A small contrastive audio-text model, trained from scratch.
Model: encoder norm rmsnorm, encoder width 256, text encoder width 128.
Training: 4700 steps, batches of 128.
Data: trained on read English sentences (LibriTTS-R), 15625 training examples, 38.5 epochs.
Rows from block 2 of the audio encoder of a small contrastive audio-text model, named by matrix and row number. Rows with one number belong to one neuron. Each number is 128 + 24 x the weight over its row's rms, rounded and kept within 0 to 255. All counts start at 0. Numbers have three digits each.
Before each neuron's rows are labels from the 100 clips, of 14976, where the neuron reaches its largest size: "responds to" is what is common among them. Only what is clearly more common there than usual is listed. The data: read English sentences (LibriTTS-R).
# u: gMLP up (value half) (encoder.blocks.2.mixer.u.weight, 336x256), inputs 128-255
# v: gMLP up (gate half) (encoder.blocks.2.mixer.v.weight, 336x256), inputs 128-255
# out: gMLP down (encoder.blocks.2.mixer.out.weight, 256x336, transposed), outputs 128-255

responds to: voice: male
u.323:141129132139148149128097107145178130166114128140126160151157142142132101155155064104129100111114099154082135146107128111145140162173110164162093136115113119158128096090177101118120137119113153151139138102128113134168095120144130111103141156092096127107088137121134123135157134142150116138133145083133142128129100146125154144130138143111153112132084083121132154124132112146135134155101
v.323:132121133134086120151153118100069152111162139143109107119165120084132125083133139104177105170126111121179113164089111129139126088105122067099148142134176132182106084128129131112162156142130103103115091125130126136111144157163138113131164114144079148132125124174087082098095159114129123161134142121113135091119124146110160102139098119140120081143155138106151163118136110055074110133091
out.323:144139132112147119088134115126069132109145120127087114150091130136157163136114167111141165079115170123118181129095158106072168140153137095167145098141192146102094134159090160141116157119150159122153138145137140149113123153134088154133143146164137109111123128156114105131130168135135120129128127147144130084154174085094112115089153145117130123086139126131165088126129086118114170120141

responds to: voice: male
u.268:085129109114102130111090126102106122157152142129128106113071136124097148145109049115130144124104131120162164146136132125114095143099109153122163160116155124115163137122181154116154118142056141096118115138153156144123141132109110138126149169141091120089113116154123120165123139076117132130103141197124136140142118121107166121104125110114103137105105133059147144136150136142107086143171
v.268:115103123166089146151168155142115118166088133118126153138129142113116142116143122110152154107115127125161121107140142088126128133148122121131092158083131087135134080197135164077094146147149134136170154176160120114148092142143141132096126098122095101085135126145127146103116170110137067136065128157145114177131081120160095135161125150143099142119163164093092128133109120147125126123102
out.268:114107166140117120129102126067100133095156138158121129112146133156118147143150150129124127119124129098131147080081135151125163121109124136131095154079120125191104128134124131142126132119157101136125143094114152119104155136132129088131111139161166129124158170108124147126089113144138101135115088072123171057137133116112128116138092132099178101136114131194107120141156112119139081131161

responds to: voice: male
u.49:133107091120115153141135148133106121144116156119121130138138120099129148157104125068122121124181122139091085150139128148094158112118103180121144111138120114154156132127108106108084139120105163168073169135121103148142157172128093123170131125103158155133173112138139187159149142132138122139154128157118130164141112130144158132117133084085104097137144084151165124157149155093109151134127
v.49:114134119122117130156157110174134111134135114118103098118112095084111149126168171138139133115114085107102092116135176105139114122141115129121095157162169061182117110176144164157128117113166086090097130134115167116136137147113103148116146120096140132161144160133164115144181130098085146148100171155134131112104114135136123142112141136137136129099133069144101114122145139113097138074093
out.49:163126153112157096134122123116179124117112066110153134137142125087161094096153129134179132168131127131140150106138131106140136102108095135116151134151183101090105166095162159153156083154123145126143101120143129179131112116110138143103136129159139133132106155156124133095128107123081123141127122133160079166104110205176124131119143182125173170107143179124109115099111132117141147108153

responds to: the word "of"
u.35:097121106176080147074106094138102126142119115127111097167108118102139122087147158145132146166160177096089117131171109182136137128134148088135131161166171118123116108163099117150152160143121143111106127155083113105109133146148114167157159118166106136203127136111125133097129108074110162130187124131130121136143123137170132142082134106104151149162068126157112140119127110119105156153128
v.35:126145107152120111158142154161135161114086118094129128162100142116154065176104119099103093154150131090105099138142081156153136159163116098136120150130135106118147097091108073123184143134137116145170108103107123132133115076114135143129120115117085130104135132107105114164143127125131120097138158140151103141108085139100134120108131142160097141142129102112129153145102127110130117168136
out.35:138112134167110118134128069120172129102125114140126136117110134178099143130098112139126140131065128120141117151133090143122113114111141130151114100106115135096105117130107108142116087132187155115150124139107104122111174130101107144099183129154134131159154124093134181133142106118122154150148130139140133110135139125140112149106143177108134109109132148128122123129101118172116095158141

responds to: voice: male
u.172:154153146061122132135152142118094132172126137136104079098134136129183118160145123162126148101129131142136163079104129124164094137120125190121137157129172163124113126139128123159132138110131133149130119100144107148121162138123123109126115135123147124105135119137128096137128088127077108114150120142097105131101104114099108092129102143166136144142152151120114131127106119137152111096109
v.172:100139094129120128096101132168154090209128083160137106144156117094108098120127130095104135127133110137159123138098155129104147164156152118169170098147105116100138126125148134145134121135114148130108121111131142147122146124143108120126106168131135097107058127157155106161119119090132148167115147100151163158103116159098116126159137092151164118093189085105134132164082159137100112131091
out.172:095141111155149138116157131118085127137124156129118129154116124139123082118121111101163103123130112113086112127165107114133159133152086122095145105159111140120140114098121143106143140133109129065170117156088115133099136149121152130146144170154085164169104119180119098125187162161158102117106146153150166121096152158137129124069141135100122115124114108103153119127137098135136118166147

responds to: voice: male
u.101:089137160132109103145164154136106134117130109092122097111169118147125135120115126142082171101115150091132152094123107140119099126120129121134132146118183079121133096120094131159094128094130112163144104123133119138116148120132119149122116131118151146138115093110114102148140101121126125108115120133137119148104144112175110117122173123147134092146109219126168111129154119148120114114100
v.101:135115147132129152067137155156127166124129142136126153104119139121125151163105152093109116141108121113150116138116158118068139094110119115172082101103108172157151091147117100122110080166112132114140157150073138123114108118124145085127116193150128130181103142125088161110122155094137116126141156166127096129142108109162127090137129188192113137162105171115090101076118144098145110130132
out.101:126118168096140123126151130117131128130095169130131138117146120143087120153095134107123068164109122138138096087160122088115112110139109089139176118138161158117106139124146115108135138129105123149123126139156149147108152116150138112162136140116095102170123118116114133132095114126133139098182141132163132110116132133111137127130153137132165134106134114105127071137118113115116094134159

responds to: voice: male
u.257:108120125124118120115136136130142153111152133160111127119123096106141140158077149140114118129164118152155115147144155114130129108110179115171127122120141135113110158135111152126136110112127107164116119136106167153102092126151113106131147093130124115163147131133145148134082124102108083139131124112127115162076135151120103136123092137138084160138114085119126124138145104150133156149066
v.257:137116120134155136119112115085114103149113125144086126167096140096125154117098121116132170113114141158104103129155112111132143141118111163108142119115121111142138148143084161177146123148123101094088087138133142182156138129108156170081151068155106141107093107136148104169132144129158128129118141158101095141129080107107099096090110097126110117118126160152085139127118090093111153145170
out.257:114096151160087132122131122127166127144165144131139141122130143121122148077118137190104075125128146117124114092153120167132188155115145173103103114143135129131138077125086164091161126122141096113144149125186155122199123128144143150127119166144113092117144093165102118104111094163137143129102108151131153123100161107087115114121152132105147137123100109130127093133113142150120121101113

responds to: the word "he"; the word "his"
u.326:135061126120114144066113133147127111133137143140153112072104175089079091108119138162174137110119122081105103176097128134147151081121140137088137114147117156142115142133144143119141158120102171109097071125118118130093084144132129099131136133181135075129117122119164133164137135109122167123126113118163091123138122111150101147128141165165126126108101141121082122119129162090149116111169
v.326:110137175104139102153126112113140123129159141128158128172082144113096074141123097138103155119094115100138119080119142102086107117121108113162108124140112141151104140142104117116120134119133079112161113165128147144113151141139133112127075141118133155147127087153128117107108157156102101132119094177128158085107127131099095106119114132134152096111129120119114098146119100141112134107145
out.326:127136135106138107146164158115142083137065098105101137121118120170145110159125120143110094160138180157142143121094103119146114163188117123144092077147160136116088136103146129138094133117142136143159173118138105124161119125112122164111109139152119135125110171130159143113139103114136152161110139106148148122141115173136094151093134154136157108112160140119138113164192147144168106102113

responds to: voice: male
u.134:167135097133098111131119123139138123143135129155115112148099192167158149123097129100195151127120158158159115111125156125113120095112138122139113134121138130127203164114060115131113107087137145127123094139090139098104105109095105105141133108146123117125119127128126133138091147133109106109125118135142139119132095125139092106134136129123102104138117139126154140152124128092129144128148
v.134:133149132155105121142112163149077161080116135139151140151118145150160135149152110145118143155133150137095092098114132112134151099118153091112123134117132122133095154087130138074122126146103081083153140108160136101134122090093145094112156115110172130150113124117099136112157136152130129126089110135136133142161119105123123096149112114108117114108113120173126134142154145125123093118160
out.134:088124122162131108149099117140121072170162097102160148063149075119134114157143129106080105108176093096137122120108131116130118133097118143116104105077110126161151081157149153129149153087153086141116106139145118137144112086152114137104122107153105065160091125094092095110113158107146117171112156133101132125160185118129167126125093111134081116155140104145127130120131138153133106128151

responds to: the word "he"; the word "she"
u.214:106084127079088157097148139154146107113111109162113153168113082154124110143089121094148154123102191138086125094118158139125121129139188162157119100133090111128125119136114145119102119153102115152156179122117083127144125090108122156109119122138113183120133119136159151088117132117141137146127137122103137139099138154106103132113160137149127066087108116120106112115119100109143134144098
v.214:100120123114114120114122144145181110118122128131157153122093136123092153130115125119129142114132091174116121119147064126152128154114089157146144112106145147097176120131102137091132121091109113122120143125132079098123103145129105121099139109120163129156145137165115148148127098150139136122118144153095095128133113137128090168178103096136078104136127147118141153104124146107117074107106
out.214:161126134124119141097139133137121091127115126113155121121127139103090162105121155156125146142099129144119073129112136109173120137105145111130109116127096135145114160104117115104128144149129130158127109139110091116133135129127099125139119124121162131116152146125155122114149143088105178092160113091147138077115081122118116170137153144121136134103090101098140158072103158119108140130026

responds to: the word "he"; the word "you"
u.117:122122154089107084141087149091135117118139112077118127178122080106106132117120084106175149110098088108150091084155144102125143145135143125128133107173088108117080131127105120142123151115122099143133152106098109084137145126159178125107130177139116122134153157145093162144134139155112151156199148146145127110162133170084060170120124173107097104099101090140143093117116165123125141130132
v.117:115146133114120074108161128129106180111087129094113134109085117117143127138148119152095152128097136121110135113099116105160179175141090096095121092130148103127113116132115146102127110143115090111121088133153130164150142151151079091077092148120155137157148134101128139093124114156170084115172141146122158140139111109126113148127155140124138168119082131132131127111103146095114121133152
out.117:122114129085127087061148183090113130140146164174124121109132166117105068129049104158134124123170158132128142133182125152123073153143107148089106097120135143151103167117116125153128143148125139132182129166112106089123149135142117073148148132123131129092104116123142153124141148110127184158154138115119086102170155113123114124141147083115146115125104091142143146091145122070138141096075

responds to: voice: male
u.290:116151113135122115136117102130136144145131101156120129158119120107143124098135136084098100109119148094107170109139092153079154093164156163108115114157139124161139110128119088105141130163114132097121073162138192089135106138115131105073128138141142091083115098137127094106165148120136128105118067135137157116095077108135133143153128128106107136125135132100136094150087097126133118123132
v.290:126146126137107135156106139110153149114114145119100094152153103126180120149126082201133132081180117101116101117108134136171112107126159129102158125154133122151149135101130117122153121100104113107150116114104108125138109114147120131106156120133132114116121166107105153101140128083074145115116106137130138150163103156127150101112145157093082123137154131124115097106168110116139113116114
out.290:084133111122147098148093133173169092132113109069150103123119107091135107134119137158169147133104136128136121131114140144138120160144115091113093091098122145136138094138106155138123137110160145105094112133141109177172098112140118143089125079154140134126093105102134112146101113107130154107132161075142122123131176108144081127152067119122158108101113095093141134129129175127116141097143

responds to: the word "i"
u.314:112118113094130142148149134130131134160140157155136116122112176144130107109117151110112115083168134131163122171104110124149168115116171145140151124124072145124131104149117118100144128125148126112116116111119127085072122107138137155124110130093117089137116157132137111128114113103175133109095116101100108120147093145193110136141083122135143122092055115171139125109139123116135140105111
v.314:096147118127094145158129136138134145163168123118100151127100103087144126157152108139071151122118129110128133093101143124116130067149141082126137118133120135151144120132087114142115093138124171151105124154105133156116138132103143123123147131177111107133153100136169108094122075131098119174165164122145108157126146145130127117125121148126116123142115165104129138147126105165090150087083
out.314:147157135116155177136082156138159096168147129148121146156107126105104114117176147093132155082129145111090137154127108163132127113138145155160146091145110124126116149123080127148095094119180111120115145096150139145099112146112091162164142116101143152124061126103104173079181123111126127099138100157108121133146148125116124146085139178138114116140095150120100123130152124125123148117146