Rows from block 9 of the text encoder of a small contrastive audio-text model, named by matrix and row number. Rows with one number belong to one neuron. Each number is 128 + 24 x the weight over its row's rms, rounded and kept within 0 to 255. All counts start at 0. Numbers have three digits each. After the name is the row's rms in percent of the matrix's.
After each neuron's rows are labels from the 100 texts, of 14976, where the neuron reaches its highest value: "tokens" is the input token at the peak. Only what is clearly more common there than usual is listed. The data: read English sentences (LibriTTS-R).
# fc1: MLP up (text_encoder.blocks.9.mlp.fc1.weight, 256x128), inputs 0-63
# fc2: MLP down (text_encoder.blocks.9.mlp.fc2.weight, 128x256, transposed), outputs 0-63

fc1.59 092:152141148140151145092114141118116116128164117109119093133127098085037104127098125129062105171173134108096160095076118152086112111141127121140127135124146096089110113148148156128143104150090169
fc2.59 097:113119098143138129166157107124114162091125105119121131132119176125130116102163147120152108145112125110117081111107149127135174128130087151115152114118112102146157139144062133107133169132119098
tokens: "the"

fc1.50 092:133124140159102117138110148119159130109112149158119168124147070127147136099106157091148143158133145158154139132101111152131098131118136127118125107140119143123071111148142128122152167141123134
fc2.50 103:156162157108163164169156107146089120066159163101144130110156146173117131123136121167136151147172113137133159137105098147159108140087116122140097134162107094123118135141127095147108139121114131
tokens: "his"; "business"; "was"

fc1.88 104:127153114129123133111104136132137105126181119150146108159114139133143097164142090099102130083130102121141146138184121182133090092091095090130163080148102122113180110126122145135090109113143128
fc2.88 118:133110098147104150157145123151106092128165123153103138124134056126168134152136130134123128114164122110097113161125077155132087133110123127094101142126114127132195093146110180123123099138131106
tokens: "was"

fc1.161 095:103130134136114112146129122150116129120111119176143162170162115086137124156128145157136128128108178171115103146148063140114080131148145108064113101097110154153164130142156150117128114128131139
fc2.161 102:151114136139126133127143118122137149124154117140100151168107164123092100139144138127130148118150163123108113127182160109106121127093154155161157138150177110148114139142141158133089159103127129
tokens: "was"; "his"; "must"; "is"

fc1.69 094:168152148154076165140127135161107128116104148172112108118164064156119137101147149105141145155137107115126106157109084111114103148097138160135072114136170090119113133154141149122163147128144168
fc2.69 094:172073103091088106161123129160131114095134115120131130134125100139118113109130089151135165108115133117151080097124090129116116128091139118127134136085139115092097112113121101125069137152124123
tokens: "his"; "is"; "as"

fc1.11 092:120142143110118164144165076116115104086123125079087143155130128118125125130132132150136170143103167142104095134122134106153133153121135143133105137125117146143126109129098138134144161160116090
fc2.11 090:114139095106190113149121129139147158139116185127131114117119106164122138133137135133129127165153159126083102148132105159118131112140082128142147150117099116119150097116111099124121100115180147
tokens: "all"; "however"

fc1.242 092:151127167110123127114103131095110140156166140157091092158136106128169110130109131153136122144127127107141109113183119152116100169139127148116155138105134134155125157088152130103103116070130157
fc2.242 100:139078098139145101111123158172143125144153116115140111087143167155143102127132136119152115132141127102156147088131151118133165119111109113123120121091140152106113091126132143116124142144115107
tokens: "she"; "few"; "seemed"

fc1.163 092:127135105146096122176177144074100104131140112127125081123144118107118136111134162108144128133139074162099145094086096137131138111111113115106124112059102168133129124120123118124134153107112101
fc2.163 085:152143118109132142155107111150131129082140146105165165159141116157088094115096129089128107086079155125096098149157136144100111137166155134146130145110154118088129109130125087139093136153156126
tokens: "she"; "all"

fc1.3 085:187174110116118099165104136121143118095086160127156194142115087137145124078090121148136152150159123126124141118109088130137086144145146131094138142099102121121116109127108167118106126129088080
fc2.3 095:121127186143090129105134121125136091130152109126103067129134125165128166090179083135163139184098123142139112150125116156132126089101122095173114108145113119124134118121132095117125131128149138
tokens: "was"; "his"; "is"; "business"

fc1.57 077:114132126120099174110131084150104111157153135128098147136124095116150089139159152100098146156098160198122142111111132153134168138160145137111080146058121120124080112121127130073163103110122157
fc2.57 095:170127107145178156112148140112142163120145102137104108150151125148136141121115143129133156115115091159071087134132108151136124135165088132075174147111135175107098126105098113135118144138100143
tokens: "the"; "with"

fc1.140 086:130128131144144151121136106158141098155133125137140120077109175111138148085121149092111156155079107112117166112142143145152127116141103069108154142071147144119152115126109127142119116117125139
fc2.140 091:174140113156142121147125109140105140109111143114147126153152104136085108153135101089168102119131160123118152118166100156131116137146151180134093142129121155133161142165146123133143114144189142
tokens: "all"; "well"; "more"

fc1.226 112:192149152161131103117124139127090160159110126166124078117139162155126141141171147150165125151115111138116131155098117104153144117143135175126131077111122110114134121161126140108164121112119137
fc2.226 114:120147137176145114134167123121132103149121152132151139138141145130129119153154112127092153132157138154134100118168133116132075108132118145083093107073129100076151097106108118133129135142129135
tokens: "she"

fc1.1 099:129168162135106144116076154125114093117127138130121154161161112121129133130118100088115168147147092157159092120126073157113088133126147172114117102118120139159094156156143105120150121099101180
fc2.1 093:144146137127154154109137151137166107063106138106133132161124134155110140102108079172186119131141122135120124132104146130113123095130139121124113159166144143136118105136088138131160153160143103
tokens: "his"; "as"; "was"; "is"

fc1.174 091:116156109130126157130123098137080107127149106122123142099117091162159144122160155119132145136131114160105097160132113080123125071193188117135141126164150122129153124120115100107176144095122129
fc2.174 085:079182098128137114070138134126125104072130150129116149111131138165108084112101127137141150085163124094115146146121167135108146135067148139166153133083091128109131116122117163147103141153136181
tokens: "she"

fc1.167 120:093132133122132132092125148149133126128124183158155143132120108148147133170121157148129124140101119111151067114132076156124143112088117133141131141111139115159168154148124118139143110107139119
fc2.167 116:124125116135106135094115144121088138161123181146143127120132118105173135137130131100142128107081113097140124094119167081201137149107152143130138140128146116160165101089178095160130125142132139
tokens: "the"

fc1.17 096:139146124066124138183076097130102118059156144141123120179137149149155099095133129128125167148136155120096118123095086140146094151082147099131149130095151114155099087153159136114116136090104117
fc2.17 102:126111128128105127126142106098141114118116150103085106113132125141126129150111109149153125127160137158168173154100137127127128134170135159139100140165094117135150163128132135139164157116126173
tokens: "was"; "must"; "his"

fc1.185 112:110093090129105127125140125137081141128154104119095113095087132137139089110116128131145124126132110150120111095142119115133096099196129113121176128138136174086132147114090100138140098092089121
fc2.185 111:162180158127110149137137144082139119153142097096116085174093160123094083122142091136136145151099138153140097124142058124097154143104138163124183103133147120138097132128107114120138149148078126
tokens: "she"; "see"