From a checkpoint of a small contrastive audio-text model.
Model: 5.78M parameters, encoder norm rmsnorm, encoder layers 10, text encoder width 128, text encoder layers 12, text encoder norm layernorm, text encoder activation relu.
Training: soap at rate 0.0025, 4700 steps.
Data: trained on read English sentences (LibriTTS-R), 38.5 epochs.
Rows from block 2 of the text encoder of a small contrastive audio-text model, named by matrix and row number. Rows with one number belong to one neuron. Each number is 500 + 25 x the weight over its row's rms, rounded and kept within 0 to 999. All counts start at 0. Numbers have three digits each.
After each neuron's rows are labels from the 100 texts, of 14976, where the neuron reaches its highest value: "fires on" is the input token at the peak. Only what is clearly more common there than usual is listed. The data: read English sentences (LibriTTS-R). In brackets: how many of the 100.
# fc1: MLP up (text_encoder.blocks.2.mlp.fc1.weight, 256x128), inputs 0-127
# fc2: MLP down (text_encoder.blocks.2.mlp.fc2.weight, 128x256, transposed), outputs 0-127

fc1.67:485499481498488487489524542458501529512493536536452470469508507516523457461466512466549516474524445503488435484529476479514486539504508533552510542478497517497521517521527546500478510526499494463525481526510493470495527473518530526504485488533506483508503482492486490506494505513459493482493470510501517494526509454527494537525449500455513528486487499506477528489554493501521543469492
fc2.67:513506525502518485515517444555510505480483513522533482517528489499497498511521497521474501521520543518535500509474485510477484483499504500497503437515512489501512514560510480533489523525524476565511476501520526515470500493529523485508542522464526497485482498496514549475477548467550517532499539487511467495537495478471460501528574497547516509480517517458502481504464533491505485523518
fires on: "is" (15); "was" (11); "you" (9); "his" (7)

fc1.88:482475482498499511502451499489515543511517478459515456525482536488495532484475502503533491506543506458520477517518498478516481544529476462454528515509526483498480523503497502452493549480424496486479525490499471522491459511529495547490521529486517522478446464473471514512508479493474526490505507489511467520455488463480498501465509505481499494517477489509465508509445517506537479539542
fc2.88:486521483461529489538492497502511511486477527553508509511495475466497518524504470539480520494464451531523522505462445490523518485564505478538449474513470499465534477481484507487484487484473462495535488483495482498526493514513503529529515428483537516535535477549519471513523507495488475477505465515497529481519500537521492493505482525499508479518503515498478487438545510497515488467505
fires on: "six" (7)

fc1.234:521461507475535506518488495532573524459464511502482457455523534477498508493531486492483470484502468543496497509482516490489533482540505539490460515522460486499480530492504487545511522529469533499471482475550514509499512519513524506487536508535503493495500514473443513520515525478489482483520494475507483507553517472501535506485476520478514508532472532537498487529504526459451456530511
fc2.234:494549481542491518476527530494480532471519487483468533481478492509511522522468502533491517515497455522458512479505513479466516507494522478499538451523482517461511536546504505496520544476569522502514518516490458503506494498506513520476435486467523509483481509519550523519513477515491473513508515513466515492494481542508503501490516494500537495489518482526500484483452490558561528500548
fires on: "<end>" (31)

fc1.182:496487509500472525506517482512530469539536483487484486511510457526535499495539508513508500511502506475511493503473499472457515493504522539483469539496517460489445478500507466501561528523501500510510533497514489481536485476464522525531501508495484474470486454538514454536531530463497504481512480525487476513471491422536492499494499491512500473531485529505486520542492524501527472445437
fc2.182:501489484508574448523492497527469510518489482488498503505504574475480478525482509478509474501487449485465487518519549515470506513503535486494520521496475512533551484494509506505479476496527527497512535448511533535493525475532488527526498482491530485541478509500484491508537531442507486514490538480474501468525529557509510539462461479495486473484536516507492477501465501494472494497472
fires on: "<end>" (62)

fc1.143:499518481539536465516494484490494454477537529527465441493534482483486504521480497477523501478471521469503473482547480475564500492453495525535445487534502547506504517513568515503502484500505497491494515481516504498484514460490552461540477519518495507500499505448505521531489508515465524509508529443500521525488489487499498516501530476483510532488483515494504468482541478521487534495542
fc2.143:491463528476532509517478512524544542521474547534552510489518470507515530519499521522472520494524488498518491524518517513503520504488544484471468478507521514513504499491499526493481513513505531486546470527513509525477507514501522515503488480478535496487513514513535533500551489503535565475481503486493568470490495502522544534495474509515468546558529487536533474480483443536496500524496
fires on: "the" (63)

fc1.6:527532545499531499491516539488504533494489489519503466465501472503470444487520520514524514476501481494536500455493484480496513501452485487528501479501507507502511469492537546515479486472506524545485538528532443515450456455513513486539524490519504512509537507471478475502509492475487491535451500441541492524546492526523516513499527505515514514513449505492504490507543481469474499488538
fc2.6:542508462473493483496550501524511485490539497489499478469452468466504487472476541542497475472507477521483491513498491504497443512489515527547488510492493474474472474474508506471496482512532555488503515485494482463497458497553492527505518508495530538477491525506542486476492472517481501495490477446523496507523498494516435473442520458532529503475536482509502503514486512515539450501512
fires on: "the" (89); "it" (9)

fc1.41:467508539499486509498500488520522475475488500490501504484535464541534461505480507516487519510490481498462497501556482525519483509506472524519479521513459495500469482523464464442503465521496494508501502505510543505491475506506480536488468506521563478514481533457479513493539526518466495479548514447484468525459499520499516510443494460464499534505483536547489488471541493528504483458506
fc2.41:501471516509523499517522469489505470500512479455498501500461534503506468450546478525527503518483487516486513490448478505490505510511525479471516514487508526504516539535533524516525542488501503485496520468493524497498490499479516567500482513445506489508562481504498541510505498543521490457476509575495473535493499522515432476535493514508510499536459465537487513471498498522498501476539
fires on: "'" (7)

fc1.81:523520509546532481462502478485511523463562515506500485539466463493508509461533521506501492490479521546520492532521493517534465510552534542543444482460512530516470460491479503453504464520522495471489503496544482503493489501440488489515482493475532490497495516521428518476536495493471492486487498475487477509495488464484474492503498501513467497510443516505506519511498522479508478487525
fc2.81:519468479446506502476540528491506505546524517497493488507527510547506497495486517505489495519550487463512497499484497507486497500490441483441522539525481503479488527506490474510503521493533493492487492556470543513478463471503447522488497501517514547488460489475493519526465563472521477504480469576507476518470460490482493497507450496503506475483501525498496451479501519516480490470505
fires on: "'" (39)

fc1.153:538494489482570468497470507514560523505499534470485503517491528491486471495486516534509486546444532472485520549496511492465511514495508498520496484501463450469463509540511516515518541527468499513464478510516494526496517478446481475490550520529464487516498510499496450503525549510484492472511464522474513532512503495448512502474501466525509539495486485490505474490496474467488520492475
fc2.153:514522514482477537496493489490452429505529487530503461475481491486443511486526465506484470497521475470528480489525483474495510484478470502481493481470512524501537484477556506503499506495537506437495545480477535487515512500533511511498499496535466509460461493508509539534449496502541516521528492461489471486488515493520444467510504472462521487518491527494508487463524460511486489457504
fires on: "my" (17); "well" (10); "that" (8); "why" (7)

fc1.17:528513509466504494454480514468476497511477513497471484483520517528526514550495496449480496451512475532480501513490527484495521474488511524479506499508506501479497515486520498490458508473521451525534533482524493484490485495470501479479493539545467534461486484455486511496529514479482555449494486551512530519468536506465513484502548482479525527483514524585518472529521496503503487477482
fc2.17:498507510500512459500495524501465511510484488502500503507504488469472520460509456507475490525506499489516506516516474528520479473492489486425482478452532465524460525506500472509502508495425500490484477499461533473569533510497530514504520457465538518480509518523506494523443498460501470538479494491469494517525469449511534485501508473544468531514456522492517523485511511496471524509505
fires on: "you" (37); "idea" (10)

fc1.164:514507524514511504512466496450491528482525532475502512504489524485524451499540511541520495458536509498518556480491501511544488493505497537500523504504519541508513462479534507478550512517521469507493522468522497481502514441520492482516482502487490453523517484534507569523481512512511549481489460499492527479489503505501431524474514512536506443499479497520520494505461542477471465500495
fc2.164:471523500472452491515500563580518504488480481475500517560515503507528518501490519495482497512536507455501468508491497490511522536475463462507474522495521522527492481487481504522475511505543497489508503498448474503481472500477508504461508469511509527535517517473526459494529480475514544497491531490514444493480493477518547494538500473441504514546464511505470520513518480513544493508509
fires on: "'" (17)

fc1.31:484529485475488506508521513490463449544506544480503515502504493516490501452469526529485502489516501460538518489493509529506500525548487486491509511496493501433480468481471516534511503470487508485483511480511434486518516526439504526510518439517509483549492485496502508515520515521465496541491452473479473470463507490495511513500477516515464532464442498542490468516470502528522530485484
fc2.31:509526436513504506470493503519526499477479470474453496507469513483518513529524506469522476485485472472493473492469470464497509497508498481475472495532506443543513539499474476435491536476475494478441477465482493501474492488486525512477478495433469490490519496467461511477493499490477494499455500504533509556549471506502469490517514477487486468511517506473484483479481528484444488491504
fires on: "you" (73)

fc1.97:492523539550489575502502490479491539470511495462455530535465483509464522461484511497474510500535509490525481556458493520508552497445506500496501504521473529501478524515484470481552493521511508495483482448482489455450489441512508515545508491508517497510493506494509536524520491513517450463499494524501506450496497481513513508501495498472471499507517504523520488491493468459499476480483
fc2.97:475485483549505534478483537509489485489476484535475508533509489521496499510509478488477518469498496529477550528499490489511524502534529506496494489558460488533503487502467489505520485517504517518450467525520507530503459507507475529482484555481527457512529508494485481430480494497456481529456477509510495527519503535459512476524469526542494475460443488501471530506495522530523536516472
fires on: "'" (88)

fc1.250:444557537591476532535478478505481520461496437503520478506483493523517502507472526527528483556480467472486516460501476478512519501505500533533486485502460462513468489483489503485532528537512511470498517517473490489531498504518492460510520518463486506498490501509505521478498541546499464448484472508512491528521503478472464502517493486488503512512499499480512541458505490511521476511507
fc2.250:494493562520470503482514516537536477507483490463527517503507488508480460481528436524507506510517535499496487500514488514525459507516505501471565540471459480530501501485453522521542526460517542502507499505534491487503489518527510454469499514465473469551455500514487466515483479513517492535474531480531505505470475499506477486492454535497475545516512519553496508512464498508517512513485
fires on: "'" (100)

fc1.189:517539526501540484488471497506518466519535539524499493496502468523519483476494522480516483535467555506469546529558489523492485509497487492555486515516488518506508481504549479508474515503518517489511508478513440489499491482482508491512516530494477516517499458538553555511511460475474544461479485483503483513502452462473464506504512521481490496473445509461510511515508475450498474516510
fc2.189:495478505511522549484502469490527479516474518478462520543529485532471548461500525495453528468483465451472505503535498498454517522532450541523478512533560541508500497503495505501471493507475488524511475512492533526458526520558473524480467463502517476495509495521530482481523487509524512503501485515495495473514464528498536484538501501501509451530481504505464504477492468480493464475502
fires on: "the" (25); "work" (9)

fc1.102:501491529505504468504462510491507554524498525530522519508510461485491532530462457463523521529524457463529508491493484484448478473481516497518540487526485538477511517514462506520514517496547476485542505490502441567491519500489483550461526436518505469529497481485499505505503480490484487487525494527477465495494487471474447549498499507498502517531456503521522487490503506487503502531495
fc2.102:520507469467503498455501445478537502481493529544491525523498502516492511465486486492538484494478474523463505541493504459515489523517505494503492526499513480522536504466524501514507493541524485502494485493544525536497502470455500485477452530523521530467471497490469559491507513513526475497524472511502484483477484545507488471464437514491505515445498467444460440480498490482499503508527
fires on: "is" (12); "i" (8)

fc1.172:475481534504470531494526492483535535504459508502501516484490510537470480514499531515501501477506487492508481513474531458478523454526468496496513473526524485537508474523471474532510530526488505454460490516532556508478490503511539464475500496514509489490499435483517481491560513472490457463463523577462524476494497474509507532487483476523531482505481529494528477504462496497509497493537
fc2.172:532466517526503505532522483491438520499495485525509493509493497525478505499473492512427550445486528494484524519485491486439504511471465508504510517472506517450472510485525486503524503487523452494503505492510503471526509519508508481526506468484526519479493504528462499526474490529500505521494490439534503537446509541526462473508467512447520477509510479520494448490500477474493463527533
fires on: "'" (10)

fc1.129:548516537516521510489503506517542486484483516496486518478455496540485481506499515485495479499511517482463484504498490532564527495526494475511452517501496478496503472508442500474500499514508518483472497515553535458494478460511476488517529515533488478535532486468474475463501486498499474476460528532542473513483484499470513541514480478470502519505533484483492465520464553466519422485506
fc2.129:507539507488462558481525525495529530497464525507506500493518516509491541474471517508455534500483517533509488466513525488443494532514489506470533454513484509495495521508522478514535499488542534490476490491470480474511473495464504499555513511469453505493549480493477511475509484465506478501520459501527523526518476557509538492539484484488520486527479555542484511508491480523477551487493
fires on: "'" (86)

fc1.64:521520499526549535534484483518488521477499555506462475495491473480515468486467491491496506515500544490510503500415467508484464492502500492482449518515473482481438494492490523488468484522527520537498513496522549509508445523534457526482473478502495485498491484491481456532498501508538509544531504540535501508523490507504477557493508476487488523490502500503449464525491478535501518510503
fc2.64:530508487480477484473502522511523517502509468443483538522491513485486556517499472493490512502510523519462479475493470514449526532499456494487567511473504536535503511467491491528491515520476540500462495498506502515473538477521551518473516548528495538494528530488495497514541502447511503516516507474498495518512556479503548501502471485519542499493493451550501477532507479524467514498497
fires on: "is" (35); "his" (8)

fc1.74:502506488485508515555493532487475541503471494506531477550487523475497516535505464468537530460486470520509521508482477515460506514493546478485504544466496518498477542486480481470511481487510518509533491508516478489527466512474482480510500493491565496527467446485477491545481490528505494534494490527475500515449490478526449493535506480473554569478514486504471504532523492491496486490506
fc2.74:466507521481483551546469477470534497488505486456469542486467533463519521503461515497512518520539484528517540510501517519485508536516505494476491463513475523495513504477503502525489473524504526554533497534522524478503528466524506489474477507513450475488486516538488499523506507505509523490457522492552522467542488497511514510508513457501536468460509523530508532541548476489538459497525
fires on: "you" (35); "<end>" (20); "he" (19)

fc1.228:508513482502495523544575564531517487496499466527543453499524468495536528521551493496489530513512509525499502490526523483450486462480477497514493488485498513529524491513541488501503489500520533480503546531465440555506477507466532527480470526494481472555468491511489489507539511494524510482488529500495490474511512497537497492485522497509457520500470500498493487447496483519513511489539
fc2.228:537522482473528515468524530485474478499515530518541518487504529455526500511521506504532479509492491529494548553479508508535489541498532502485563523488479531528527493496470533477462533484491506506476485466477498505466518455508565517501493526452503501459503500536500486501472533481509499493488525493444459459513484492452517513508511466511471486533525485482483506492532483454492496498477
fires on: "<end>" (97)